From a checkpoint of a small self-supervised audio encoder (BEST-RQ): arch transformer.
Rows from block 2, named by matrix and row number. Rows with one number belong to one attention dimension. Each number is 128 + 32 x the weight over the matrix's rms, rounded and kept within 0 to 255. All counts start at 0. Numbers have three digits each.
# v: attention value (model.blocks.2.attn.v.weight, 320x320), inputs 160-319
# proj: attention output (model.blocks.2.attn.proj.weight, 320x320, transposed), outputs 160-319
v.198:148173102120156115114170116173123075136116057120161108112109158072143037137124136141126107098165104217099112169093108126119139131136109169150110160154127129097120112155127117178182160178133100136077152120154097179139192092112106145128116166160145116136156121162158083103077116127156118131097160149139113166134130141195189096126204127134148080115141041113163150103101176156083017126149047140114135110082098132117130115125147145143159153140147122103091055094126124076132112141078063
proj.198:133105116152107124124175122152111098124102190110163140121110183138087101146085059078148194111099187159156114179145131112066142113110176053138135112103174090115145095117103123130157157078149154117170113138156156065108088128169144177137144157101136047137132066105105096139184171120132095135119103132136173114132106083043087130149144072173140146106187192132106162162124129145164125107113151110147098081125160098100156097120117100086130042121151120145165114161044156128086142148163130
v.199:083150223096157149099095077116166141103111128164169120119100192092108160135130100145139149146177124152098124152122114048133144135127129123123123141116114134098183162129120132173154143117185139143154111145166118131145131114136127202095169113141134139144120139127104100079187163090152189114111187127163109137104042192142154059143147127091150068091124126158130135138136114150105125120120101141164079137088108151107120141071162139161059128102194140100146118155155148142095082108102135
proj.199:160116135125107081101069121110112121168169085139140119114109136114117167154130137111153119101144104163054156129112087133130106124146107120094136154122171107081128185152117114151153126156145158124119115100154112092048136058157131070099089125081098117115129107156133132150153108131089115128100101113124122147099170125108093103102141142108152104155112192153107180132118150090097156100114128106145134146132125074124105131118154188119142153109171112061153155141140110096137121134190117
v.200:184148095116117169160152105119132133105138120129112146118150132226129106139091158081132146157148135069131131138158090183097198094128144107143143084121131160121080156125171083125112135104133146141148102128137141109146077143066138093143102125138137120134104110128109119151158177102101105140152111089098109092152218120077074182139104162136100174133105162124121143120138140169120182111062137154130143091124104095116108090114097147098133138139166125107148102095134108164093193140083094
proj.200:134087120112170134107159162139132073099092115137127138125139048108143066086156135100098090130097074211171116091107146139153102092117231127113156107149089159157123081147147153074064117214104106144108146056116154141138171128141148115141126099075161159126105154098100151127066126095148136134095166104118147155118142096143134087053068164054127123171123120104123088172130077150164120135107084156139063113147122128141140104143161117164149150179110148200110171165131122129166115106157167
v.201:114119149170140170120120142115146110122190120083112133148131150149135139138150113096137112087084151157188103176158129203086179159127120106169081163102125094171053109124107168081123146138134116091171154124161158177155087092125099088166061169069130167119066106136142139101115104148135060147165117158102141125115135122131100122121166143224075208168075101096130095148100132125181129156122151083133077142193117120113194126193120152136098119174057114173143028144090150153151147167116117
proj.201:164154112065163163126106112040125092080114103144129149125092044123142081166122144147058125178144081091091147140109142071123127164099161155111147209101155131126137106180116153077108123105172127122110102201054086143088132176119112163125155148095162087147130156143151100119147099156189188103142111160101115129119088102155159121190091163100098136126106081126144108146139096129130176133121147158148203149164147128171077115110136142117104134103091179159130118153148140099160111077084104
v.202:140183137143130156173104104091117124099108179124142128127094178159094104083153137112107215131119160000103155094137102142234114126072105144159081065127183140101108159087101170170119126064115112206153137089127132069115166140113131136109130123106139138123102175090175158136138219130083161168163143131112129132132163134061075243095077131107157096081158133130120155179177125167162147126094203130138109087159092114149104159160111146166119141194167140072208095125186189147143200162155147
proj.202:078110177094133156152201199146145150160111101131089146135171070138174135181159155131171112180187110140090146061116104140122131136131107191085167157127119159201083145119159117120111105128074111060147100173081063201150092163139122072097161136113119135120156142096158147100106127118157147168085121121116081156144114205150177071165132145126121185135092187058208147124131115093101096113090131122095113121160160128119112128090129170105103133143133069111081176138143126136145149089083168
v.203:151159063128123124122093151137136128133108108160165083141132112170176128133134155193125080178180080120073144071102104098111140129153138129096182102121114116115147176128188130135122181125148143137079079129092119124134125088078089109104162120139128137141182112112120141079163153113104191095141128108124114147118093159149143158137150108104149070128190120084134160129165108131102080112115100159122198107101098149144101151132160134109136119098128078108080088146076114098111144088126136
proj.203:125100129163110095100193108174144112152153170134130137155117142145104135112127110079191159096100155183210145148170161143108125080158204127142133084130134140106104085123124139155154132134142113173156177089150127083165140146167109151134116150170143128129104104166070140144067152151109107083135172101143139144154084062130126125085110113093138142100135138160122148159089100166141115108153122121130109095126072131119131110116147140129116116169151172122162167094127112186097149142188130
v.204:119161062149178183175092099111164106146149123084083075111126134141145114150142081117110157109141134088140131115153068194135175154112146084133113152071140112089048213076143121117089188158124130104176134142116148147142096105104095071184063156076123152193065093123152150088144154090141134134161130136103105136115126169090101130143101115121090153176081124077103133133096132157155113160109170105117099116133062121102144166197140136093092159167127076104161086128070144169107186135154118
proj.204:149100154076140115095137126091092087103144112173114150097121072133152144149187169119121105158139113111129088083093127121053086112211220124106161147135080162168108087194151115062110087137143094134104121158037129134122153172174128169084140144106158130126126197135060125095083135157163172102114135139128162141135073080120146104140101157128103157167081129151141112173066039112149131138104105169162139138131183125199111144099140186156136114130105194125107148136136126090154088046097085
v.205:115119165149117124120141137099094166117169154136126142160124124140147139121103156146115130161108154088116128100142190148137107110135104106127144101136137144148116069088134138096104100050143111138136138121133136080101044171162166148098149100114087132103148152094134146159120136163102089112147118135147136101129141093089051150122105163156119134190132152134135105138170130123144202131094189109101091151193156131139094133119151118146088098138101120159177151114193114124123175149133152
proj.205:114138121158155167136138132103130158107093100113135137104132118101143121109146156145141127179151079116127139115146149182191136113097086152140136151111121141130086154144109152156097138216074097100124144100134120188115156124117081104168133124117132211133109142099203164109098109101141166107108102124158089115105106166159173099103110168110139121091079129120150112108117151137107135096117113164123105144153107181138102144111166124140142184122092105130106127129145131156120135101102119
v.206:118062167138136153118123172145127127146150085077117118110125120127138082158116100106158029093101133209171074189160154121056148141160130124165085185119098085140097055134139132077158155197124160071126146131141145183141069075120132124100120128086098150087129106138111114118107054169160070150135148166151125093131168093166142025133200166158067186167042092113120085090097138095115103113108118101103117147182096157103180106159120160146129100099069141199082124131105102136130123149134082
proj.206:189188097152154140108148069089080100064106123144148170065090149090110052094092106131089145137066093115130136170129134132140135124104173114118181130075170087111158098173122150097098188124176125141144149125153130081074156079121140173186104133111165129145074173131113145102172143102152104107132101135113141092108069044144128097132096128111163100120127030136102115125109094151158194173127107150158149137130157158163144100156148114074105155067090159138126055158122151084128108138082079
v.207:108113161126076108142141152157106163159125133125144123157073111094134145108162153150142096155130097187125083132129108142131140071104116107132142137164112080156121134101131065135157092157142137109089105127102118153131149176182141124121162126130146120084193128090112087111041094110187121154071068133145137119140161120100120002123113100171125134124137160127163143103089140128083167092122139211113212120126152184122119139122133116149098135116107105123143218111099099183188082152115129
proj.207:116146087103134129063103068114058135059128179125127157102146140119103127106114091122102166102109115148192150178171086134110179097193104114141128087114139149120078139117147113139110162127163110132163149081114130107103100108099186157145123101125083131161127199136173167111191122069117122104144185113105115102062128155084146161076112088049094103157102117127112143060136124128123059129127111110170106149097142134141139111138103102136164104113106125128090119152161172123136110126154178
v.208:088164126176107090145107171114121123137164190102112125143119087070176144128125130179056151087103154177178132109172140140148123176135108105136125122126129097155103128086112162103164159142105102106138124138111143194080139163196159083146131165101076153141157106108145165139066066164137115066123114095121192135121121154132126128129154124175132170185105073107116135144084130120125067139114114117104152105098162181124159126184161147113144124103049123108147111147096121163143141176162206
proj.208:143139091094122171134082078095068163123109096154087118139106132134125161177131098156149106112168142003113144159154166130126112144136110146140164145149101125120129133138143134138150117093158127146065169207093123144164115161122098125098146156149126145133147186113144122130161187130159135123154120157139154118116074159118153193199161132110146158020139131121147141111154153128110113144152140165123152121146158122172073126093113125127089084073114143139095132134154149103109134105109142
v.209:127143103144133123117140094126133132167125112127108101136146112167127190125174126162179127164155093168095147142099087152131141143131143116138163156115087155144115180096152114108121112125180161130107081128125149125132140136088091073143127130089140127129119113115103117078139135083160142138125113105113111135107104158076105133132076103152124108130174203107155148137130113122172160115131170147158125095134067109129130092143127130152108123135132051121136117125077132143110138110136117
proj.209:135104128115123105124133116129134112113152152163142156140125095139105108092145144087134138106127088175144144125157111120070123078161163110109134136117141140127127121155093129109122139139144112121123137033092141108113169168122122164116126155136126166160115150178111127133063100132106135093144186141108127108115197083141156125017095138069104118188098103132123098085109092121143127131112109134159129161127122127123124140129151167150131157181125165133140181122116113136131118081136132
v.210:167062100128135113104175151137114148147125137107163091130103139199120135161117133164190094188117112124118119123138148146093153147138149120155151147132104138168158060133166102078141103105151181149116119137091104097163071167078159150105180099146114120082160130145143098163094174119110102150151139104154160142142145068159115156141091161133108160164148128101095121061133147119116110129166125099096164103164118158114104067138128075109154084119125096126147131110150085069135189116165113
proj.210:079127126194140111135168146209124115123137114113161165124064139114144056074120163146109154163110099210189141097146139171114097081151148130112084086072142139139109070122109105175134181112102115117192141054159079129147166159093143161151155102087096168143167183100139159139091131097087125158086118130127088121154114140149132127061150120135083139104104095131174123186121138136152108123128146139171127120152104136123145137157137109126145133144095119137144110156160156184086100163072141
v.211:157116114141090106134100188129117127119108134096127177173120115142172124104100188093083108116120124130119107128146131135101134115145110122158139095125120105163126110134118140132129143130136135107130144105162150150116123140146172109155171137123116137099160129110155099126150119170088115150144122125086170104135165150119143134107182120162190183168085100098126151143147129126072093098086092158123182137109172155147129121162079160111103113139109164124124058140114136166174095132103155
proj.211:133110117113135149101157125138110106114116157140104113150109079098146123137059088126137120137118156077172166160157170101159136142094161130123157111117104120142136096123143115145174134117122135111160122159126111128163111141112144105117147123116136075137143121109131087109154152104154139152143139140091124151164068105132156144161115140111128146063152148124155150147149122157121094118149165136110099095168133121117100107135111072096073092114157153169150120152139125135146157128135158
v.212:119135141119112167150101150133126152073124129179152097114096188200113096105138146103139084155133139038112110097119073112142147061110136145100130101125164045089121177136167132148086149110138133122124102107114118081165105053086095184096121088140178136140114130110133133121166211124123147145136124190103081117138126090130108135111126111066138099065171132105142125148177134178108164119110175153120147161211131089146129242133134148169098159175182141136113164137109147106147119098094107
proj.212:099138127125147118085163122170179087121152169089130145146168090153151146144130174155126162163111136204136122116111091100151175129121126178119107108128141167188061122121169098140115120152114094133180125167146101150115104111192137105166130079150154075128102093159118163112121098141136132099112115067140102161142091116129116081178093133134110109178106147154126160148116100142108111124112097097115135117112102129138145111130088115104143159156134107058116114071142096164142109158176132
v.213:105158099139118102145153120169120137179147152108099125166126087077143184102142129141129146139114121180118150112116131162147101138121125107104156161119124106168116190098107087124085095114127082098140118123133142149148160175186120072145116152125136120155125110115139112110092089114164124130106052106117150133135140154100143082114081080189103130136139172135152134155110109130166191144153153169145174178110159130126120147135126090097129143128106073123139194124088135186163108161117161
proj.213:127144138075134139109071099105117166088137144139147118160141108152118188145141138157097145126138144064173104161134113119104145144155091112160117120139095144120116143107140108088132109116131140137099113142071148134121125175098152166101122160164121144134159136139149118129112126153121156087172186138138115094088146147097153214135147119136095120165119137126133110083146129115121070116135124137138145117115133150157107170123107126184150082112093157155093147131103141132147122089134133
v.214:100122140159069104142101163166100136148152140142111158158170082093172137090182160131126089115076135183143091145135154129109097116119137138124114121141109105154097125119133147095111101140073112101126104100139154163101168094167099077123096162097125134108157119092120167100116050154143103121093073132138147109127174096120136062096152125179100150116135146137199098156102118101160177137120163185152147158157168116150153154154107163156166128132075127174094157145084128161156070138087146
proj.214:134168085095132170132135107057143137088137160127134121158170115149086140128114098143124127115119140054149125202168127124151187162094111148190140146157126124100141143105152149092098133125158136131091146164096162125122097121135106141163138149189143124148090104174175125108140141141175144069208179134134104092078134126133167179167100122090133128131149102130083105084150129162133120161154112110100152138104120167120131129129104092138100125113089152135109133087088125133126133117187153
v.215:147064152075115113127079184097109142198082091079111122076112093121074139115191159092180046107127071152123070176098147098111040111124116148142101133150145127132120057134091150099113049156084225115064136120086104123086176167112156108051141094098107104052158172120132147075095065148153128166110108147196153136114186120052109097123083108091140126094127168149071140097114106062132107107158163119147096060178101166113102079132083153172149115093079134155087158124123092117098110088207106
proj.215:139167124177130115194181141124090136100115177174105188048143198109110082028113082061135120103098143108106145130183093157124178080153092121125176124068169116111174104140088133129114186132146094136148120024150133104148112060076136148160121188132070174110077153144135146099126127067111119133140135130066112088119183116168173059012127101107139148195097004087097106068130136110118159190123099078126090199118163189113184138119151119091125165131120100163150079139134164088144138131057116
v.216:126180109125148124118139149088154136122149152133144056113087182175128158131165150175172138169144111088113147105115105149155152163113137125124155119116148122154107153119138156128152110087186165165099109133063092113144142156075109115117128110111129137122123142124164144118123221090135151122152146139110146170121082130108100243137059134117160072122239143110125158132143133171162087157178149116123113061159077117114104156157176114171139150170138079084156066137113137077103181096141132
proj.216:095091135141133121141126141158160113147157163116148169141098122150116097141140122117144151140154112224133131107142106128080151089136134164107080153096148177159085087120081123164162134128126100121146134087112108160153144184141082137116156148104095126143157148157142138169088098163092157123098124127107090130137141152145160083074137115126066161145067149127152137144108140105111112116113144110167150151150113094125130140088134171104135098160143101093136182132156140150111100125140148
v.217:123122172137090122147100151089104134126132159107102121085124138136107135091218144113168118087078148079171083164138123118164089133077125155169074093133158122126082109104097192099156074123099192140125137105086137105075181144105137114121123126074148124075111163102149184137110126147142109167121148171126151138119165090058078169107094143118123145095167165152148111132128130114181145124137227113134076057231095103138145142171102169230169148185103153149132151153123153129156136120178124
proj.217:109158106118134186167167140096152142152141148147101164117163129153121087119130102125133104142150111117052112129160077124128201141092077186106158168118148153186115126127138137119095146103123093082118134140095114191142092103109105095152154133157100135165091165157184141088161095108164154152141132147084091115124168182193188060127115140098095149163097061094150131063134133097111137193104103095105164212119186136122154138109099144054104158116120068103091136098145143112146112114081153
v.218:162141156125082094116127116111144128071111115155157179125136141182129110118135149131130138107130132096134129128116159118135138113130126141121163066167135189185141081169128160152191133090143143189051086116152077122094147126110105155135131119131133121090159098116120122114142154140079135111124149091099162118129133105143150236125151164143161124079185093155156145160150131127114095102106073144128116068079138110134109080105112169150186120140117166122133029149164120096123127119097126
proj.218:118099119133129130174176159122132116151068178103125126134133111121108077132092071106142110070130103210140181112169135117134138130061167123122146185149168125104163120099087186183153149152136136105135180092159161118158110131129077100123156133113116130149110071103153095199110099143103098154120141112092125155151168149139112098077095132085134138111134133089080127110161141127145158145130168103112116121143087073090171056159129093107084138190167115142169192134120115147075163169153191
v.219:121142096133162090099187102172141101137110089122154160178132123129129131122107126114124122141129110167069175109106164126111150136157112110149139175139089160155162121161157091171120120151136082157092122117177100165184149107150078119115094140150121143113122115142100088105123126134103129147130106118104139125132099114195171103120161112144119115080133115147156131145136109122165124141160085129165147201061118121131140113133096138115134114115111123138123100125132127102124100120087109
proj.219:130134145125127071140140142140127136132130147101177133153117138120100134141110126142124162121121137159164160139125142103095095151089150086151103169114143094082166139099083117133154117112142188121171102112146195071090154161117168189121135127136140106142155054127112093175130147159103079100138141114139107127111157100091123166118132101146148120149156175108111069127157136142127125101148172086110156047124107125103141079154116118164101105147141161139192130156060125155107123130143118
v.220:105087143130087144173100121176090146157125104169156094126133102081097111113136089135155084154143118137118089138137123105122082060104147111092113146136136105086140141113154092138107127147093129115112084116115132108125137115164095168076108121140146118130195104111123128089124067133173157153086090144194061135126163098139142000115133116099083102118092176169156100124110111111113166105123161169133139171137142158134107167110133146144122125099124129172107252116103118153142080130145122
proj.220:144185113157134096089166111104106136100121136122147168083197200155114162083155125129144146121108161127155113145173094160140163111193104123162150093133140137104088156134188123136103150157142120152146168091129166080072113035145162142173093117173124155145074127138136194069155169075128095076170146109162166107076105122085103132091110099092138118183124090141092131095103091131152123152105075117142099163081129184164167106145118144154170149108093137062120114087119136139120130133156123
v.221:132124099178120121148232110173079120102133129114174093169064147160138084134090101185127153181104153117114129100160115182170169116116111107132152161139145106172138105103163093121179152130141066134096103109116118099167085142140091159160113119123121127126183116136150079174064182131104097133125127117129132121169165063169133130111113164171096112155160116084156133115104153158146131098093128145062213156134144133128108102127178079108154103169113087100188139110161126117173161197131112
proj.221:072137121128137150088166104177085147105089134080156157158136113108144079152151155198126183158149110190235148119126104159111097130155151114115114089124135154168064118091154149163139158112121127094214155136139106142121143214118139170124185077130128139180213176071164167147121144126101116122083123125154116139122068182081119184141147102162093155089141166103162113149115090127155063095107166161183107052133123086153117120162074130136111070138103125122068141133141150182068122129100153
v.222:126153132098156117079136188099149124151145138091096122090103172122121152122199202105153102096115104221169117172083092152136121177118113189173116158132147072152107116168066170107138076147136155090130169134144145175128214120099165074163137143128146126136075192156152126126089132122193078135115134161116173159122133168109136202134122105168166125096198112097137157109104142143168079181186112117158131095173149091119181126141127125164154165156141120104095053119101132116126115127109118
proj.222:125132112099109170164065114129174109130153162147129140169072081149103104146074081109083175141143171090057124173118086047111193138090063152094090115083147119144174105103087085076143144043145121132102055134098073160156102176134119124123132177125087038108179113168119074139159101148152167151127086150082085107146183130134146156134158117178094124134161128133152145127184177119074122119142143097130171160123147129087122191084119106066121077100140088179132095148111138090163124134126137
v.223:143031095112136122144129147123107147147108104093107129108120087121104082157091107118134091127106135077142115113166189108078106115150148098100122140119133148126139051138145108123106131144085176128126155149065108122117073158137163157076144080129097124103134113134122137160104078154112134122143135132152130112153134077135124102143105149052085171167056124143053093095132127080099128129128134061088118141150122160108107114140121102093142123081074146177126202118169080080113168114209125
proj.223:121151129196153109150153124156091150125113104125109145054115213098153122092138172168123098143094131140147109078125166181157088115147118130135135136109106117124127110150159142155135156163099120148143166146164142121147150080068154131168127115130125196136087187088122171102147131104121099155104102123143134119141081133162108073151161130158168134121103030133126092145105141133143158179131118132122113147114147172154182114157140110139127159099116135108126062123172147117112112153029082
v.224:147111118111115147078144145123129110059109092145120158122129142098090128118167101174130178151150107127164143125147126159147098140120150116067091132152168125178071184041112170171114124015124107130065174128120152152166094188151105167094112125161093133087113117119183161095150189121139176139181141064167159181150130143154115151124089128158108134146102133132134185082164134114097080150104117144108044094173068117059093131159131160130139087152133110073158145103124171104169112117132187
proj.224:072189141124187161144159158100126133170132090109112133100020106152172137190112143065123120131131102147115133174167119113108161104134152068135110147160140109153120148128167059141114163138157103117098118216181157102109151105137147137154129126129098088140139112061096055144129136161149104102200150073172157109114120134034120134227157108131101098139114125083139074132184190199123125151132150102167141112137137109170150108177138068090155148115117147112116095122156092153135125192123109
v.225:161122164133104068155102090169122140100169128134177079063091131112086141114066149123119098087123142166174172134165097109122101080207090150174155125138078100101186111095104161112158183155102141168194115107158180084072147166082102082161222161130107130067170157099108116131072111125086108124058117136150149047162157137106176099114157136110108119124130175114042143142096120125105109166161135144175130068102158154194104132142155140146144137128106151117080160051126109148087068127105139
proj.225:158063118107160163098179121146106134102155174133143132130185154149143164195165106187124178174137155102175182100016161052137130086121150118135172131162156138141103112142116118165161061100116113071102168200082134120102129078187151107178083139147183151122147116193119115148124145122155134116146152119088127172079123093117158086179131118128174132113154074148117117082095015100149109111097117163105175159150120089097174098103127196114111119160088154137184111181119113146126178109140114
v.226:088086120186142156208140148128099195178088128150147162095164139088179120131139129117128113144134144148075121156102176097129148083121170136195120124118130144070112108095140080139138136103134127180127116116141211188115194167071155080137122159154101101149114124109111095147129150129162102146124151194088161076065111135120031136114134116110129135137148151141180115117130105129125129149160156132080178153130091179151166103207124092174123182096126104186074148176171105067116157077103079
proj.226:099158121130081101116153142134132139090110111121160094166175126120091134038121115141164110110154137123130125225136121121143147169173112139145135122104082139118147108120101166175161075138160140109152109005152114106142084169100079145125105096124109115116131169235128048145144130110088102220145102198104172098127142126131156137034141161135103165071171170157131161140087110132150134112102141193123144211154089150104103096067132116116151148186103158162133137108135147093127130130151129
v.227:156105133058122168121110131074088087112094110127092136106107103161074105149155054148154079103145100136121113103108130152133153185137093109175057150144200102155080140076069216121101163158182104102129152154131090098163132188148113123077153091096162128023190096124131182079180138128127166127153156030113130144164114092145141104158187151089112090136116132089129141098161158073156114144075132134100097113115086138074140060189106114138108140128126072093099162169109133134226139107134169
proj.227:127165114137099126117155081133168127154112132157175131073000118144130118136124116127075161078108154143114114088106153138104117078082181144108077163150122124123113162141141088102112080126106174181165124138138174157084181045157077095114183097124137098114129108024118123145062127182108146193096118097149122134128203159086071149133158087108172084164127195162138152175206199158109109126073120146133142075117114149150139111196140125134083135119150109110151173084095120192160122180127187
v.228:128154077150109128130220157136188140139113121110107169205149152165175132134188134116126160170119092101150058085102118123146109105052161083033101097120172115177113110167132092140130044143104146122056105147166044139158112155155165150119040116101186169165112156141132130138121164149103089138145126145136051209059110149127106149143061099182142162127144147162182109128100062136153146036158093160131112148139075127131127153070129103098077125104122152173241127144125103099151127108169118
proj.228:184217100163142109149100150053128084167099090081071146158127071113085092079019105103140107123121109128128125168185042174118149148140077158133121106132112138118138108116106129110154204136118089148104120056129142169165117202100142161123158115136073124127090151161121158117180116084112105078097114166132187085187127125151143156059101202098046145086146144072100178144125169141118111114196120044150107162108167164123087140069195087157181152101194119114081139122156153087102101138106128
v.229:112138143241123156112110118170141161135112104153098164033166142164194178143115203146096093081117200101154109110093119000079163086158209095157152090138109182114064128079145059197144169116111129179166151134135153192129085155027141133137084145089159094118164172114094151065147160107104134128150074158132073160202126164099065095133171103087194119120119139151147148082081098110086078192072189080118113136160170123159039148134179122167049192106162138169098106195150181160102168127133067
proj.229:064116108124146159127206161086097073098099133104110127172148131080035086115125060187168096123062112142133137215159138132138173152168092127201162061071161068140079093138082114196180109163167163077105119100142167111099177120202070186130087119122120136130123127082097071132138137118050038210121134216031140162104089071086165173105142129184151145115108106102103102081159210075091139076119170150113176137113090145124124133117105091105177060138127209119174114135052203062097165075093123
v.230:190136113178097191127089146128133131095070068118122206171109150129146137138127081106127121122142172120177110097122154169153218150123195086066102092139154137125086135153116192139152156110136085134089182148184092100194064170137110116129109107161251122077100166121052136182172072181150094133141086145131090106137103164179116089142182151102136144149087151132161130133191150135152144118126080124107059140109141104146105091102085126092129151094172150170094159165104093148195110154127178
proj.230:127155100144180098119138123083177133168167072151052088151094082137071077106113130168047123144096129101100072198173124154119103079119126107179105158099078076149163133144114096099094135103135184168118111098133164122083175091137123090095195074118097152157144099147111140133125179065079150045145094095132135157120138162148118189094147096157151134124177179174159100194176212148123137091147155000156115118087118117113136193094123138112113097187156099156156178110108178146165121107106147
v.231:118150115078120129181133130086098136162212184123119089153116204155150138136165113116130178131111116154129098134124119186127043154099100177060143102120091122118106135112072234117144069056128123070157102121162101120158181094142151194140150098109121132116024230049205099148121114164168162164144162135105077100144119143141151132119012090185119165104146165137140154097122122146120168080180123163169159135160101107111153134127113120103172129139118149126104135038183157145172155122200140
proj.231:129064083126180125110079135097142136125058116156042149127167106115149153094080129104113144132221144141166110139204133087142128135082117082053117173088081097142165187149141156070132161207094092125071106068112174086145104220048188114060123135132090054091150144087119137126184178106162104032169088125207152114128146129049063108049139159131119108119155094135138147156162096188170107129108147195196113131058205167147081116193176149154161133078180077139111140162124102128124086104086111
v.232:167122140228119128090117137164087147069168164124135154084086173148117162128159146166164109102105141157103102157107091122141112143143171154139178158176117141142115128116086158119138111053098141136123120120145146134128099108117089112146154114036153202135139182095137134065097079171126179163141128128199176114128133112119117120124099104172081109054150158152104196128143119154099153075119178129110181086157137118166077131177134142116131058144150160124020120118122159185182136149166151
proj.232:103039141089149150125158117142067113096119104144071164129149107103159108114125163151156197166155069164151214106129157125184098128123111128116156121127161111150124123110102114126108088179131126122096151136144174073137154106173186128112128133141136068107182116100096105160098192115135106131161138155187161109102092087078134089115113141137140108127170051095120103106175144139136129121048107154113138087100129101118111107194131158133093123200133091081128090148161091113087145115072090
v.233:171152119212119164093096142147149160058090143099108153130142172115153132129106129094119120097140153086127121104158111136142151107125157111079162113196152113133122108094136107148114165077095091170109137127159112147157088156137125089103049178122122140084083154101140154143105077169128159153218071144183094229159164148165112110125107128145098185081100107151094161130122126140095073121100084100108091109180099092125007139123163167073110046058134213164116126098093142143126088151159114
proj.233:091095153120156091099134139046129111162127075125032135180208123157092111090164147156130096165116114072137119183164087140110131092144107066134169097149143085152112123121143050163142154137138165101123140100130166102103164137178102147149148113085157115123152088113104157129108177073083064038138152157184155118105088140067133149090117144167104109099150177156133075097136120128128140067103134087193111101108096123130159157154097128140169115156178177131131098148150159090135160085110131
v.234:142157117132161162067089161119068151113055213129140149200156126103176202126146169131083139085122101133060137167129136219113145120126092092111128048131113161174126142187087101160122110099133132138096144134098088147111125100146186135153120144146128155221067102106102102170131108127167149121135106129089097047087098155134154134135090141177107139105158094148139161119214118162076147029116119131150148190083167140161120136143138152097136070135162178113158156193124091122122142156160167
proj.234:169100171175150200166061100214143128105108104126142130114242117142167049123110174127096145130052157166131106119134067168159108176116087132103133092095186123151192135094111174066147165140116108080079096126121149115170096155126149102121146170134142133112130130129138155147131099159149134092088069122225138045119102134168122077133152144162107130146062138082132113181124096088115174125114116131121145081114103157087128150144100151098089122169116116079037134118101111022124112156116093
v.235:074138102171135147103152118118094149126141170124095139097163163137121121132141119128132096115146118081075100102084114050111103212139158152179107115127087107123129119112116102155093165127140141105115112122099103175178122071162172193082102130107068109182138095108133150148132156074121255189154176156097124184173108129144159118118112117132122139082128124132109137130060124073120135127099146098073188173145104136099078146128107154163112045141135113127153074157112166121138137130194080
proj.235:109226150112110164132109138126093128106065093105143109151206139144132109089244138079168131117137103193104123083192067142133152166102097140109182109088135156135097132122158136122137147141130139154151095082166103139151135170107115143102139143085092105107088142048119145131127128163110046173106119124063131143121183125103122149071120135156118127124105086146159135132179124111132135170073139131081082116110129157135139152210141106130129104069152113128112110085175066143095117116077151
v.236:065158148151132107147113127045128151158123082158121161127147192166135186154173115156134138116111133104180125125124133068105149093170117113115113054131148138168139198099129115145188082204155121175144169146143094089163162126075157180196100137123206069073137173067130091085144123043183136089133093118100074132158070095146145118145115114157205126094172123121114143100075078144114108136145168113115105143148113119120170099135132075164122206101136124112102119151171188119179173157125077
proj.236:111107092161129149137166097075100116139089134144117156102101116072114059155119108169123108086095137109113104123151117130167123160125114137104145084031128080112110124168105131090155174116137141111075105148110131142104154085078151125116135070086079087100156202057117173162145160150159133213097105170055188178121204132102084183156158116093105096124096107095111165129098117165120095089085182165159148114092171146142048127101153162080112069108165109158191165162048155112116071090108178
v.237:111131097077134129197140146135023209141103161141163122109132088119117145137158126099131095081127153164094105188119145111123073054125026151130123141115129124100107093070124209135148127147139142151123137118134255205154211095123123124154095187113064117108140159043127089113119137165177255154105184132131121081135102114161131143121072087147052146086165177120183196097155062128076167155167161115115171162113099153131156112255162184161104088123160128136132123091147161108142138057162120
proj.237:076092146192171157102103130129127115084061100107135150159136145138152159033111139146187145178164154102186164117105135058154135147162168150071163132094118190112118146102115140123195012099100119054125112017131121064130101144054112114135113116067117097081152203108130079144107115112172095174144127167229209116104172137012115151027121150114096114114107129170134198172157099206159065110025140220172140145125158114094115087144125129134164162117152182141101141134161088107149134170153154
v.238:156166151088139036120138097102110149099097116112109136066178098155088159122153119132083130111114094076169129126153118088103095077117069099094116033143155076188153144062142000147151109180142155167104147132108139167082131195122176154145091175149067080050154084101151141109099177112125129105123120084160141179138137105068141148140096115169131139128165094139091146116055094132104061153111106137175031104157064142080164111134167106115123195112076160099163148106116129120109066134157114
proj.238:133141170166121180158170137072100098135071150143172130116133123134152152242102103108160104163040132072154127157083084142143133121133120134108181082134201135118103115132115101127206184097148092059066182255080100176118111100168081102168129200100172128122125144106141126162089080156132115125066183154124129150097109095108094115255122157069098138127068155074095172067053068155126126071102133216145160122159110137118102097148132085103165134115131190122095100147123096073116186118167168
v.239:149105116224135150141122101185086106137167138084102115056130118145133094116073137145141126136131137080095096134118123113099104166110220162131164165106133145111109107135123122135102144010124132070127089116098170173163139106099155088117133129146087157184083151147100113198144132182105137168117134211142173192096137153088049117109125097057121129149131154162148085122101163135085134123133111108135128120149176094140116158054114107131143108168149140162066116103116115170077066107146100
proj.239:063139122068092112099141168104090073111112123164111107167220110135128212109159116111142135127177110183127128214209213150158120134148117113182127152109099113093143121118137121152116096202163119157171132123157094098127131195171070171083102149166120125117149081229089101114092134091053069043180141104136067119126073079159144123123151186161132121104167069146159082120111161202148137161169120097089099122100062166156140102130131077190174141150123150103104074128176108108101164044092099
v.240:094123146135107142118100121147151089157114072144100164153157106047052067136130106178092140124131134125165131133121155102158185142145134109142064121073157201140157152161147081155136121170117135135095115133130148142120153118120107187134127126214117112196156134138128121120157122018188123128054113170104172101083110162156180105128189153121177095174103094122129132115141146139090169151074134155125072174099174164107217184075105146167144163198106096109177106129171153130095150148081180
proj.240:140206093147152147100130127152096130127158140140190137074030092109180103144187138082101127132094099201161070101160146136141128121148173147166076126076119140101120116119158157108125118084135109152152102153171082126168129076094150161129114079145082164193074140160100125149154104187194125166124107080092135156102165080179134173164122121091156124183103078092129092139099122177126076188227132028117127129125147131137140113080138070064149094113096079171100133146093132146132093117151104